{
  "arch": "coatnet",
  "model": "image classifier",
  "dataset": "microscope photos of single blood and bone marrow cells",
  "train_examples": 194171,
  "image_size": 64,
  "crop_scale_min": 0.7,
  "horizontal_flip": true,
  "translate": 0.12,
  "rotation_deg": 10,
  "targets": ["cell type", "smear"],
  "num_classes": [17, 2],
  "norm": "rmsnorm",
  "norm_position": "sandwich",
  "activation": "gelu",
  "mlp_ratio": 3,
  "head_dim": 16,
  "fused_qkv": false,
  "qk_norm": true,
  "parallel_block": false,
  "inner_norm": true,
  "moe": "top_k",
  "num_experts": 4,
  "moe_every": 2,
  "expert_mlp_ratio": 1,
  "experts_per_token": 1,
  "shared_expert": true,
  "patch_size": [4, 4],
  "conv_stem": false,
  "depths": [4, 4, 4],
  "widths": [96, 192, 384],
  "mixing": "cutmix",
  "loss": "cross_entropy",
  "residual_init": "none",
  "optimizer": "ademamix",
  "lr": 0.0005,
  "beta1": 0.85,
  "beta2": 0.999,
  "eps": 1e-06,
  "beta3": 0.999,
  "alpha": 4,
  "steps": 8900,
  "batch_size": 128,
  "epochs": 5.9,
  "lr_schedule": "step",
  "warmup_steps": 1780,
  "weight_decay": 0.3
}
Rows from block 4, named by matrix and row number. Each number is 50 + 10 x the weight over the matrix's rms, rounded and kept within 0 to 99. All counts start at 0.
# convs0: expand pointwise conv (model.blocks.4.convs.0.weight, 768x192x1x1), inputs 128-191
convs0.455:47 37 57 34 66 24 64 52 44 55 57 57 41 51 64 36 50 48 53 52 57 36 46 47 68 52 50 38 56 57 55 74 41 40 62 56 51 47 51 40 61 57 64 46 50 64 61 35 39 55 50 46 48 50 69 32 52 45 31 41 48 50 67 64
convs0.456:34 63 59 53 40 61 57 42 41 49 42 53 51 65 46 76 37 47 47 34 52 58 41 45 53 60 50 58 65 47 44 49 48 48 50 54 58 61 54 49 41 26 54 43 40 42 36 52 54 47 57 60 51 52 34 50 74 45 49 47 45 59 59 53
convs0.457:56 21 31 60 71 39 37 51 50 38 50 43 55 29 58 41 59 31 43 60 41 44 55 47 51 45 60 65 56 44 49 50 40 62 51 53 64 45 54 56 37 42 45 49 40 29 41 54 64 58 38 35 32 76 40 48 49 50 30 34 51 47 49 55
convs0.458:46 53 41 46 66 53 69 46 41 51 58 65 41 61 78 40 54 58 55 53 51 49 54 52 52 45 57 56 49 73 48 53 50 48 47 54 49 55 50 53 59 51 63 57 53 55 49 53 44 54 41 64 33 61 66 36 58 48 49 60 65 61 47 40
convs0.459:38 40 64 36 48 40 72 67 53 64 54 45 47 70 54 59 39 74 53 48 53 54 46 49 61 39 44 53 46 67 34 60 54 41 51 45 39 51 46 59 45 53 58 50 59 55 60 47 46 56 59 67 46 49 61 38 41 56 41 41 56 36 51 52
convs0.460:46 50 56 48 49 40 65 46 42 70 48 54 34 61 50 50 37 54 60 54 49 63 47 49 57 62 45 47 59 68 48 64 53 34 51 51 46 46 43 63 51 44 51 55 49 48 65 48 58 42 43 52 53 51 67 46 60 66 51 45 48 58 59 44
convs0.461:41 46 57 47 40 68 51 46 37 39 44 45 64 47 51 59 51 55 47 49 41 56 45 54 50 58 59 37 54 54 53 53 44 53 56 37 53 47 48 53 63 49 67 48 50 66 56 59 66 39 63 46 55 48 54 62 44 44 63 48 58 51 63 63
convs0.462:72 49 44 55 70 72 69 41 42 22 40 55 63 58 39 51 37 44 64 42 50 61 25 54 44 40 44 55 72 50 55 49 45 58 36 48 57 43 43 39 45 45 55 44 57 41 73 49 46 36 56 36 43 61 46 55 51 47 40 58 58 35 66 58
convs0.463:43 49 62 40 55 73 47 30 38 64 46 63 60 50 40 41 47 60 44 57 37 60 55 57 58 70 33 16 75 53 49 53 52 44 40 34 40 56 39 33 72 56 59 72 54 63 66 40 49 34 69 51 57 28 69 43 58 53 55 38 48 48 44 43
convs0.464:49 49 47 63 53 67 57 56 61 42 47 39 45 55 38 50 54 59 51 46 43 33 50 44 37 63 43 41 45 47 46 38 40 66 58 58 59 56 65 36 60 47 37 52 50 53 40 48 57 46 42 58 54 55 55 58 48 46 41 40 39 51 48 43
convs0.465:51 25 44 46 51 55 52 58 47 44 47 41 46 53 36 53 53 56 56 68 16 50 53 52 48 55 44 46 37 57 52 71 47 44 61 46 48 51 57 42 50 55 52 63 30 51 47 54 65 52 71 58 31 50 62 59 42 38 67 50 60 37 40 44
convs0.466:43 40 49 50 68 33 61 41 57 66 56 48 61 51 44 69 46 62 55 46 47 53 47 54 54 47 59 56 64 61 46 59 47 51 57 51 40 51 38 37 45 38 47 58 37 55 40 52 57 34 55 55 34 56 49 33 50 55 48 52 34 40 40 61
convs0.467:54 57 64 46 52 46 59 56 57 48 56 56 36 59 42 58 50 27 60 45 36 44 36 59 47 54 38 50 48 43 44 51 34 42 35 56 52 58 48 49 47 57 47 60 66 34 56 41 39 45 27 46 38 43 29 50 52 58 35 61 54 20 63 42
convs0.468:47 65 54 46 39 64 44 58 60 41 57 42 58 47 54 53 50 47 45 58 56 69 49 49 39 50 44 51 51 38 41 44 37 45 35 37 55 47 57 65 49 57 53 36 62 54 39 69 51 50 58 47 54 28 43 60 56 48 61 55 46 57 46 53
convs0.469:51 55 34 61 44 54 61 39 54 46 41 55 52 58 46 27 52 59 58 37 54 43 79 38 51 58 43 43 25 43 61 48 74 51 64 61 40 50 42 46 49 46 42 32 54 52 34 42 38 51 21 49 59 25 42 25 69 50 66 42 29 52 57 49
convs0.470:40 47 44 49 45 44 48 51 62 57 68 65 48 57 43 52 40 60 60 46 53 78 51 56 52 50 60 55 57 56 38 54 29 47 39 26 44 45 60 72 58 39 48 49 51 47 49 66 36 33 65 54 49 61 34 49 42 47 54 39 47 51 61 48
convs0.471:68 59 45 42 41 53 54 56 61 43 61 50 57 31 44 36 58 36 57 49 55 42 44 38 54 59 50 47 26 48 70 52 54 46 60 56 58 41 50 44 57 63 60 32 67 59 51 57 44 51 26 40 51 46 48 54 54 54 53 57 38 37 62 57
convs0.472:52 45 36 62 63 62 38 40 51 45 48 53 63 44 45 47 51 54 61 43 43 40 42 47 57 37 66 55 51 31 59 27 42 56 55 78 49 64 54 39 56 27 51 51 49 54 29 73 56 46 38 41 62 50 53 39 54 44 42 60 40 70 44 49
convs0.473:49 51 42 48 67 89 69 49 50 68 66 55 61 54 59 37 60 63 43 49 50 70 60 45 33 31 47 48 47 56 48 41 73 60 43 56 51 65 71 62 45 52 50 43 58 68 38 56 44 64 44 58 59 34 46 54 52 54 51 54 40 62 35 43
convs0.474:55 49 54 50 51 43 49 62 40 32 45 50 50 56 52 70 34 64 52 61 37 44 24 48 55 55 53 52 75 62 45 59 38 44 30 27 51 31 40 54 52 50 57 62 45 44 46 66 67 47 65 60 39 56 45 60 44 29 52 31 61 45 45 36
convs0.475:63 46 54 49 61 48 53 50 37 59 47 64 41 42 42 37 50 33 65 49 38 52 49 40 55 44 61 55 55 51 47 67 49 66 58 68 58 55 53 37 48 45 48 52 31 38 50 50 52 33 35 40 41 68 54 46 57 47 50 47 51 65 58 50
convs0.476:51 40 41 59 54 62 57 52 55 56 59 56 52 56 58 20 61 51 35 49 58 51 82 49 42 61 60 57 31 64 56 38 61 63 60 69 43 46 80 52 50 32 46 39 49 49 43 52 57 50 34 52 72 43 55 45 54 48 60 35 41 37 68 50
convs0.477:35 55 59 47 64 47 35 53 53 45 54 56 69 38 43 55 57 36 54 72 44 68 33 42 50 59 51 38 69 39 58 59 39 56 51 43 56 58 37 54 55 45 46 56 60 42 40 44 50 38 43 43 62 55 45 57 62 67 49 48 47 51 60 49
convs0.478:50 39 41 35 70 47 43 51 55 46 66 58 43 38 55 53 62 56 58 65 34 28 45 43 47 43 49 46 68 38 44 57 64 53 60 58 55 68 44 33 53 72 56 51 40 57 43 58 42 50 42 35 44 56 60 27 48 47 51 49 43 32 54 60
convs0.479:50 46 44 42 52 72 55 43 49 38 50 57 24 51 42 44 54 40 69 49 36 46 50 50 54 53 42 53 60 53 35 47 47 45 51 63 48 58 46 49 57 42 54 63 49 48 57 43 48 52 52 63 52 51 46 37 60 50 47 51 56 55 59 34
convs0.480:44 60 40 47 30 69 62 35 40 37 28 37 49 53 50 48 36 58 45 35 63 41 60 55 57 49 40 44 61 58 46 51 69 54 58 52 60 39 39 51 44 45 55 40 45 60 62 48 61 53 73 71 57 43 56 40 44 40 54 52 81 57 48 58
convs0.481:44 47 52 48 51 50 23 51 53 48 63 45 64 34 47 38 55 38 46 54 53 68 43 53 59 63 51 27 61 43 55 44 55 34 50 51 49 44 36 54 51 42 49 60 56 64 43 51 36 56 57 42 74 28 46 54 53 58 58 37 31 47 66 52
convs0.482:51 55 51 44 49 52 62 56 62 43 66 68 39 60 36 57 41 52 66 30 68 54 33 58 43 53 48 47 44 50 42 48 56 54 50 67 82 60 56 44 54 43 63 51 59 50 62 45 27 33 43 56 57 64 46 40 48 51 35 57 42 43 72 52
convs0.483:30 53 46 44 60 54 49 43 54 44 43 30 48 56 49 71 46 60 44 47 68 82 51 56 63 56 39 54 53 48 43 47 46 50 48 45 49 51 57 54 43 44 48 44 43 50 47 53 48 65 68 65 42 58 31 55 72 29 45 60 46 52 35 37
convs0.484:60 57 51 66 64 36 47 56 54 44 52 38 42 54 62 59 47 60 45 46 63 28 39 42 49 46 62 56 62 52 46 30 47 73 47 55 56 45 49 52 39 49 39 46 39 51 54 58 60 60 43 49 37 64 41 60 43 42 33 37 51 63 47 48
convs0.485:48 72 53 42 40 48 48 55 37 45 55 51 60 48 56 47 41 51 55 38 59 36 38 48 56 62 48 42 57 52 60 51 65 38 40 63 54 55 58 58 66 51 69 58 61 54 55 48 56 65 49 50 38 45 47 47 38 55 57 50 58 50 44 52
convs0.486:38 47 60 51 42 46 23 50 41 46 54 67 35 53 43 63 39 51 55 65 57 48 58 62 54 56 74 42 60 44 53 52 52 39 59 45 58 48 50 60 65 37 48 54 48 57 37 61 54 53 51 37 50 35 46 39 56 51 64 32 56 48 60 45
convs0.487:52 41 37 31 44 53 49 42 54 50 65 41 46 44 60 48 53 45 61 49 51 50 52 71 45 43 52 55 60 63 51 67 44 47 55 55 49 39 64 34 48 45 64 67 42 55 52 47 73 45 57 38 51 57 44 42 49 46 57 56 46 51 64 59
convs0.488:50 67 59 52 47 43 46 37 52 55 43 35 52 54 53 41 38 33 60 30 68 48 42 45 31 36 39 47 38 47 50 36 52 50 35 47 53 46 51 52 52 51 50 40 58 36 46 32 53 55 55 49 51 46 37 58 52 54 36 55 39 46 44 60
convs0.489:49 43 28 47 57 55 36 30 59 40 66 31 54 34 56 54 59 58 61 56 54 45 67 44 51 33 42 42 43 40 56 42 56 66 57 63 51 59 56 34 38 41 50 50 27 62 39 55 52 68 47 69 46 69 26 41 48 18 43 48 54 67 41 41
convs0.490:56 51 61 58 48 43 55 64 37 51 29 41 31 42 44 64 53 42 43 70 54 47 29 49 58 45 61 69 29 65 63 66 44 33 63 45 51 41 51 59 43 51 53 57 39 38 50 47 58 51 57 46 48 67 67 56 49 40 49 51 65 52 42 56
convs0.491:45 57 53 39 51 48 72 68 55 45 49 58 60 61 62 56 55 54 36 55 54 59 69 47 42 56 58 43 52 48 47 65 37 65 31 42 50 41 45 58 52 79 43 51 49 62 48 47 62 42 45 56 30 50 49 61 25 59 46 43 74 52 41 53
convs0.492:51 50 54 39 55 49 57 52 41 34 43 58 62 46 69 55 55 68 58 36 54 29 51 59 54 44 54 46 58 54 45 52 35 63 44 45 56 46 49 51 50 65 50 37 46 58 56 62 44 54 37 37 39 48 54 35 56 54 35 31 67 60 59 36
convs0.493:46 49 64 52 53 49 57 67 60 51 48 52 37 61 34 48 58 42 68 71 35 63 41 47 44 57 56 49 36 51 51 67 47 41 46 40 48 62 64 63 42 57 45 56 60 43 38 53 56 46 56 31 59 51 56 50 55 57 56 45 45 48 45 34
convs0.494:48 46 53 60 65 42 42 43 51 63 48 54 63 58 51 57 40 56 60 44 53 54 72 47 30 46 37 37 44 49 48 49 69 62 45 50 49 68 56 44 62 47 38 58 62 54 51 30 30 48 55 45 50 25 44 44 42 63 45 35 41 46 46 56
convs0.495:42 46 42 45 57 45 54 46 66 48 57 50 41 58 45 62 48 54 64 52 54 53 41 44 60 40 40 54 55 53 36 64 42 50 48 45 31 54 53 45 42 60 43 47 31 40 38 58 49 50 55 52 41 59 40 34 55 23 51 47 52 52 44 43
convs0.496:35 42 62 29 47 32 58 48 48 49 51 52 41 57 54 43 41 50 48 58 49 56 62 46 61 53 40 47 58 58 45 56 62 44 54 52 54 50 45 52 51 43 68 64 47 58 46 38 45 45 56 58 56 58 44 32 53 42 39 50 56 40 64 52
convs0.497:58 45 52 52 44 27 36 47 57 56 42 50 38 44 49 55 50 57 49 48 70 42 47 54 58 56 48 56 41 63 59 70 51 35 71 72 53 51 45 47 46 37 48 43 50 64 57 43 50 66 46 36 58 65 49 47 48 43 48 46 45 40 58 67
convs0.498:42 35 43 37 41 41 45 61 48 56 47 55 56 42 45 35 58 60 40 73 29 74 52 38 64 67 46 43 41 54 77 71 40 51 68 51 53 54 49 39 58 34 74 57 53 62 58 50 43 33 53 50 48 46 70 47 55 54 44 50 44 40 55 69
convs0.499:60 62 50 52 40 45 48 47 61 59 56 32 40 46 43 42 51 51 70 47 67 50 43 51 46 49 36 43 39 73 41 58 41 31 40 43 51 46 53 76 41 70 41 41 60 38 43 49 35 62 49 45 47 59 50 49 50 43 66 43 45 51 60 42
convs0.500:32 58 55 47 53 54 55 41 39 52 53 66 64 57 64 50 57 65 52 27 50 36 51 53 35 55 70 51 47 59 57 36 60 60 48 62 65 52 59 43 67 37 49 37 50 60 57 37 56 44 27 42 37 47 43 38 47 60 44 42 57 52 51 40
convs0.501:53 57 54 60 71 61 61 39 47 60 64 50 64 60 59 47 41 60 57 28 63 49 54 53 59 43 50 44 51 51 48 38 63 57 31 49 51 55 52 45 48 40 38 62 45 41 38 57 52 49 49 58 50 50 55 42 67 49 46 41 35 57 33 40
convs0.502:62 45 49 42 47 55 46 43 54 38 47 46 54 42 40 45 58 22 50 53 39 32 55 49 47 80 51 43 56 53 56 34 63 51 55 62 63 33 50 29 60 49 67 75 43 52 51 48 66 43 44 38 58 47 65 59 48 47 49 60 61 52 52 59
convs0.503:55 47 58 49 41 52 48 43 53 48 51 52 61 55 32 44 36 64 70 43 48 46 34 58 55 56 42 46 54 57 64 57 48 37 62 64 50 61 59 38 61 46 55 56 36 63 69 48 65 38 50 29 56 58 44 45 57 42 69 54 37 53 67 48
convs0.504:38 54 53 46 51 43 45 52 39 60 50 56 55 61 45 55 34 50 67 60 33 61 52 27 56 55 44 48 55 63 56 50 50 43 29 42 41 55 73 58 59 35 57 73 49 31 30 68 57 46 59 67 38 49 40 57 75 60 70 51 58 36 46 50
convs0.505:47 33 53 61 59 48 48 61 60 68 51 61 49 52 65 54 65 56 28 48 67 41 52 61 41 42 62 65 50 44 53 29 49 64 50 41 43 49 54 52 57 46 32 47 58 44 29 57 46 58 42 39 45 45 61 64 38 64 50 46 43 60 46 63
convs0.506:49 35 64 53 47 55 54 31 50 45 26 54 46 45 33 64 42 41 61 46 41 55 43 44 53 38 35 52 51 22 39 41 48 64 52 38 55 50 35 49 58 42 39 54 57 34 62 40 36 49 52 53 62 64 38 59 54 60 47 48 49 50 48 48
convs0.507:38 54 50 49 39 53 47 50 42 37 44 48 56 52 43 36 53 53 51 49 38 62 57 51 58 62 40 52 36 54 31 46 51 48 46 51 40 47 59 60 57 59 53 41 62 56 61 53 61 43 54 76 47 38 33 45 45 59 55 38 59 62 61 48
convs0.508:36 62 46 30 56 59 56 44 49 35 58 57 47 50 74 51 50 63 46 50 44 61 64 42 48 34 48 56 56 43 43 49 36 59 28 36 47 56 52 65 43 59 54 42 56 47 45 67 45 65 49 52 45 38 38 47 52 39 44 53 48 57 39 46
convs0.509:33 54 57 41 42 70 50 47 48 50 55 47 48 55 64 68 52 44 57 47 46 49 50 52 58 46 44 57 54 38 34 52 37 50 40 32 56 42 60 67 53 57 57 27 67 35 34 56 57 58 64 61 52 40 44 56 62 38 62 52 61 70 60 31
convs0.510:32 62 56 41 44 68 56 48 59 35 70 59 65 49 48 42 36 42 57 46 35 54 56 51 52 44 51 55 59 30 51 55 47 48 38 57 53 58 60 61 63 46 51 47 49 50 39 66 45 43 36 51 61 37 35 39 57 41 52 54 54 43 52 35
convs0.511:25 26 54 29 49 38 44 62 51 55 46 55 52 71 57 47 51 57 50 70 41 64 63 39 60 44 45 51 53 49 51 61 42 50 60 48 34 67 62 37 55 53 52 67 29 66 60 44 53 45 67 64 57 47 51 50 43 34 49 64 63 46 39 59
convs0.512:38 69 55 47 36 55 46 53 45 65 60 42 67 61 60 44 28 65 53 52 48 51 47 43 54 55 32 33 59 59 38 61 68 28 55 38 45 57 38 51 49 66 52 62 57 77 51 49 45 56 66 56 60 25 48 45 42 41 62 47 46 47 66 50
convs0.513:42 26 47 55 42 42 44 52 36 44 19 46 45 55 51 43 55 46 46 40 38 43 47 52 43 41 56 68 70 49 45 44 41 63 40 47 40 38 49 48 53 50 46 36 32 46 63 38 62 62 64 63 48 61 51 63 61 50 31 46 45 71 51 45
convs0.514:48 24 42 46 57 50 52 63 55 58 73 69 42 46 52 32 59 46 49 44 45 45 57 50 42 48 71 37 59 58 56 47 52 38 52 43 42 33 36 60 67 58 48 50 62 62 72 56 43 64 57 48 31 54 65 55 33 87 46 46 60 42 60 64
convs0.515:59 44 48 53 48 38 54 63 47 46 43 43 44 55 47 51 54 48 49 66 23 45 42 44 41 56 55 62 46 78 53 57 27 56 48 56 56 32 54 55 43 62 54 51 46 50 55 67 59 40 38 46 26 63 42 51 42 49 49 48 64 55 44 52
convs0.516:38 54 38 68 47 41 37 44 46 45 49 66 65 55 45 70 45 58 59 34 73 41 41 64 61 53 58 48 55 34 48 55 67 53 62 40 36 60 43 58 48 53 46 50 48 52 49 54 47 47 40 37 53 54 50 51 41 48 45 46 51 65 46 47
convs0.517:50 52 51 44 30 55 59 65 60 31 55 60 40 47 48 42 51 56 48 50 47 41 46 52 56 48 59 39 45 50 47 48 40 47 61 39 39 46 58 54 54 68 40 47 52 61 56 57 35 46 50 51 42 47 66 50 49 50 50 47 61 57 60 56
convs0.518:50 49 64 40 43 51 62 44 43 60 47 45 37 46 50 51 55 60 43 52 36 40 50 49 65 55 53 46 57 61 53 63 51 43 45 47 46 50 38 51 46 62 54 70 54 56 59 44 58 58 60 62 30 50 80 51 44 45 35 60 65 62 39 30
convs0.519:42 73 45 52 46 46 43 41 53 47 51 35 44 54 60 54 46 48 45 49 61 59 52 57 64 43 46 54 38 69 37 68 42 43 39 37 45 35 53 67 41 56 46 55 47 48 49 52 64 57 55 61 41 55 52 42 47 33 55 56 59 58 42 47
convs0.520:37 40 59 42 46 61 65 38 50 43 55 66 47 51 54 41 52 41 59 39 42 46 61 65 55 53 55 37 60 38 46 50 51 43 50 45 58 41 40 48 70 55 56 43 57 50 63 38 55 48 55 53 41 43 55 37 52 56 40 45 64 61 58 56
convs0.521:59 45 43 62 56 46 39 57 56 65 64 49 47 61 57 40 48 62 41 44 59 37 56 52 37 43 56 66 29 48 48 34 49 57 49 64 53 47 67 50 38 39 39 35 55 52 33 54 41 68 49 54 53 56 41 61 52 46 49 42 44 57 51 59
convs0.522:39 48 32 35 64 53 45 45 50 54 59 49 45 39 70 45 44 56 44 53 56 58 46 48 53 40 42 40 62 49 41 58 52 48 54 50 56 55 50 46 47 51 57 65 58 55 38 55 44 67 61 68 43 58 61 53 42 43 37 61 58 56 24 47
convs0.523:51 41 31 47 58 45 53 60 69 70 59 42 63 50 45 53 55 51 54 64 35 55 51 42 52 37 54 45 49 71 49 66 49 58 42 52 40 54 56 46 44 43 54 58 36 51 35 74 61 41 53 53 38 57 36 56 42 51 56 60 46 44 33 50
convs0.524:38 35 55 28 57 42 49 62 48 51 68 62 38 51 55 39 53 46 57 43 39 50 46 49 56 58 59 49 72 47 39 62 48 36 49 49 51 53 46 42 56 67 72 73 42 57 44 49 57 46 59 64 52 53 55 22 48 50 39 52 46 62 57 59
convs0.525:49 35 44 45 49 51 53 72 51 50 60 48 66 45 64 32 58 51 28 77 29 59 44 38 44 53 45 37 65 50 44 43 39 52 36 38 47 51 66 46 67 57 64 58 56 67 47 53 57 53 56 45 45 45 57 49 24 57 45 39 43 35 45 52
convs0.526:46 47 44 51 48 55 59 34 57 54 62 58 41 62 42 53 42 47 62 45 51 64 56 49 57 53 42 59 43 39 55 57 53 63 48 70 42 63 47 54 52 41 47 45 60 47 40 57 36 53 29 56 58 52 34 32 56 46 55 66 41 41 62 38
convs0.527:59 84 42 49 47 59 33 54 38 34 41 44 56 29 49 61 51 46 63 59 49 58 20 38 61 37 45 43 56 61 62 51 47 34 52 45 58 39 31 46 61 50 59 33 51 43 53 65 49 53 56 42 58 65 47 47 57 40 49 61 66 52 46 51
convs0.528:60 47 53 37 41 44 61 50 69 47 57 39 54 64 50 36 30 47 54 36 45 53 49 41 43 52 18 43 52 50 34 69 50 55 31 42 51 40 56 43 45 60 60 54 55 43 58 32 55 41 54 53 47 46 40 45 32 43 48 45 41 32 66 50
convs0.529:46 54 39 46 54 54 36 58 38 28 43 34 50 36 67 40 50 43 39 63 39 45 45 46 47 54 41 63 50 38 66 40 50 59 60 57 60 45 60 46 49 52 69 49 56 49 48 69 65 69 44 44 62 47 53 62 52 40 43 58 63 54 35 59
convs0.530:43 61 37 37 51 33 54 52 50 52 61 48 36 58 53 57 53 44 53 48 55 65 54 35 50 47 38 52 34 48 54 62 32 45 55 52 55 52 56 60 44 53 41 45 52 58 43 45 41 70 47 57 52 66 41 45 43 59 50 50 59 52 45 45
convs0.531:66 66 56 56 42 69 67 50 43 33 52 39 60 51 60 43 50 58 51 41 52 48 44 53 61 48 44 41 49 53 55 46 63 46 30 37 39 33 55 49 56 69 57 50 51 48 67 51 70 40 48 46 51 41 53 52 49 44 62 54 66 55 53 30
convs0.532:41 53 49 46 76 47 58 51 51 59 63 43 54 48 66 44 38 62 49 49 48 51 52 52 50 49 51 55 56 55 50 55 51 50 54 59 47 61 57 41 53 46 51 63 45 62 39 57 58 66 52 56 54 59 50 36 53 32 56 54 42 48 37 43
convs0.533:35 51 45 50 44 52 48 37 53 45 59 52 48 76 58 55 36 56 71 47 57 50 65 43 38 53 50 38 37 52 44 49 57 52 40 66 37 67 76 56 56 36 59 56 46 54 43 43 65 39 60 54 71 56 41 30 57 42 58 49 43 53 59 42
convs0.534:51 56 52 34 41 53 68 43 39 50 48 64 51 46 66 36 51 55 39 45 29 58 55 54 69 56 46 42 46 48 42 45 45 52 40 31 48 47 41 74 58 51 55 49 68 40 68 58 43 55 42 62 33 41 59 35 54 59 50 58 72 57 57 31
convs0.535:41 41 40 62 46 51 47 54 46 49 54 56 42 54 38 67 58 42 59 57 75 50 43 73 42 59 66 45 52 35 54 43 60 33 51 55 48 63 62 55 48 53 42 64 47 31 50 49 65 59 53 43 58 75 45 68 35 53 61 67 62 57 50 59
convs0.536:52 50 45 28 39 61 60 41 53 56 59 61 60 60 56 40 43 70 43 41 48 56 58 61 67 59 55 47 60 58 44 72 48 34 38 40 42 43 49 59 62 56 53 65 55 65 63 60 59 39 55 59 40 50 57 38 45 58 61 59 55 39 56 60
convs0.537:47 58 54 58 60 61 53 42 48 53 64 57 43 55 51 47 53 51 60 44 54 50 43 63 47 62 58 40 57 62 45 48 65 49 53 72 60 54 58 37 57 62 54 62 49 63 57 39 57 50 58 54 60 35 48 39 49 44 55 49 40 54 52 54
convs0.538:41 41 45 76 60 55 53 61 58 66 66 60 60 64 48 41 64 56 47 51 70 50 66 57 37 52 70 45 49 60 57 32 66 51 49 66 51 48 80 56 65 38 42 45 51 68 33 56 50 58 36 50 37 40 46 58 32 60 52 25 34 55 62 43
convs0.539:49 48 37 55 38 45 38 50 51 55 43 52 61 39 48 66 62 41 46 51 67 43 41 54 44 43 76 67 55 48 61 59 48 54 54 47 43 39 40 63 44 49 50 44 59 44 47 57 72 42 49 40 51 64 66 58 36 65 44 57 68 50 42 70
convs0.540:55 56 38 56 56 64 40 39 41 51 45 55 52 28 52 42 53 41 51 56 50 45 51 53 47 44 46 39 56 34 61 54 55 44 69 63 70 40 33 53 42 38 50 46 48 61 37 45 56 50 51 37 66 35 56 49 64 62 37 52 47 66 43 56
convs0.541:54 37 43 66 46 53 52 57 54 68 57 55 52 54 46 53 60 34 47 60 51 37 49 53 40 38 61 46 62 35 56 48 61 64 64 72 59 56 58 50 51 44 53 48 44 55 40 44 65 41 27 26 60 58 58 56 49 61 35 52 40 56 55 68
convs0.542:60 51 45 56 73 46 54 52 60 62 62 53 45 48 52 40 56 43 50 61 61 59 59 49 60 49 55 48 54 57 51 58 59 59 49 53 41 39 47 54 46 52 52 49 49 44 39 63 42 54 49 45 51 50 64 42 59 55 54 43 36 33 43 44
convs0.543:46 57 41 39 40 70 56 36 43 42 70 54 61 49 60 36 49 37 54 48 37 51 49 61 40 57 53 65 55 54 39 53 29 53 40 46 49 42 45 66 46 45 55 28 51 35 45 70 72 53 38 39 61 36 39 52 51 48 54 39 55 54 63 37
convs0.544:41 60 57 62 48 59 52 36 49 44 48 52 65 55 53 66 51 40 47 37 45 60 54 56 46 62 56 36 60 41 49 43 47 58 45 43 46 45 42 52 58 49 49 54 61 44 49 51 56 35 39 50 29 32 51 59 53 48 48 40 49 53 49 38
convs0.545:38 42 63 52 57 48 51 48 51 52 39 58 36 68 41 45 34 36 72 51 55 55 58 44 42 58 44 42 50 64 42 44 41 29 46 58 49 58 44 49 51 39 41 45 40 46 45 43 49 48 47 57 58 46 49 46 56 42 58 31 44 41 60 42
convs0.546:45 44 44 46 56 49 34 35 48 42 63 58 46 40 56 47 49 69 55 45 60 41 64 60 52 48 54 38 81 43 48 36 55 32 47 40 56 44 39 44 53 40 46 60 49 49 39 63 53 55 67 49 59 55 44 38 68 33 59 41 42 64 35 41
convs0.547:43 43 60 50 48 40 61 46 51 38 64 64 56 58 50 39 36 46 54 58 45 64 59 45 58 55 48 31 52 52 52 69 52 33 43 55 58 49 42 46 68 61 53 59 37 63 55 44 40 43 54 41 63 42 68 26 32 48 47 40 52 35 56 58
convs0.548:53 51 58 63 43 73 52 47 47 43 44 62 39 49 45 47 59 49 34 56 40 50 65 53 67 71 64 51 59 56 53 49 64 36 58 51 59 23 51 44 50 32 61 36 40 59 42 60 61 47 47 49 66 33 54 44 52 49 67 27 45 38 65 60
convs0.549:45 63 54 55 43 46 38 25 31 47 43 40 58 63 51 57 23 66 64 34 56 51 45 42 41 34 48 41 67 55 58 51 63 52 50 49 56 60 29 40 41 43 54 65 33 54 58 45 40 45 58 44 32 67 44 38 46 37 34 68 65 66 49 45
convs0.550:59 45 35 52 70 37 43 55 54 37 44 50 51 47 56 50 60 53 31 64 50 51 49 48 50 40 53 58 47 56 61 46 61 56 58 58 47 46 43 41 33 58 51 41 46 60 47 65 56 62 51 29 62 45 47 49 45 49 33 43 38 58 36 55
convs0.551:48 57 51 62 39 62 74 29 49 53 48 58 46 57 56 40 46 75 57 19 49 23 80 59 39 49 61 37 50 60 59 29 57 55 55 66 50 41 43 39 55 21 48 48 34 67 72 33 54 43 39 61 40 53 68 46 70 34 63 49 43 58 50 36
convs0.552:64 53 44 37 66 65 55 48 43 59 62 41 44 46 68 45 32 45 46 58 59 63 55 63 52 48 46 45 79 56 41 50 58 31 28 54 57 48 44 56 40 54 70 73 40 38 35 78 69 59 69 53 60 59 70 45 70 39 49 73 44 47 24 47
convs0.553:54 54 67 48 45 44 33 52 34 54 68 39 41 41 54 37 52 38 69 50 40 34 50 39 32 44 52 45 60 54 52 38 44 40 44 45 49 45 53 44 44 39 58 45 37 52 52 55 42 69 46 46 35 30 45 58 67 38 36 36 42 52 69 36
convs0.554:54 42 40 57 39 54 44 43 60 54 45 63 57 47 43 52 51 37 47 54 57 49 66 57 24 46 65 35 52 40 44 44 55 58 57 64 69 48 50 30 51 49 50 58 39 51 35 28 71 28 39 27 65 57 53 51 46 71 38 58 42 45 51 68
convs0.555:67 37 42 50 68 50 55 43 65 48 54 44 59 37 55 45 65 51 37 54 52 46 48 48 57 46 59 57 51 33 56 49 41 66 49 51 58 27 48 37 43 42 43 39 49 60 46 55 46 54 46 41 43 45 65 60 51 58 40 36 29 37 42 54
convs0.556:47 42 48 52 37 51 51 40 43 50 45 53 36 56 48 60 55 44 57 28 52 29 41 73 47 50 63 69 46 52 55 34 39 51 57 86 62 54 59 47 37 33 44 18 43 56 50 49 51 51 31 61 32 68 45 34 47 40 37 54 53 50 56 52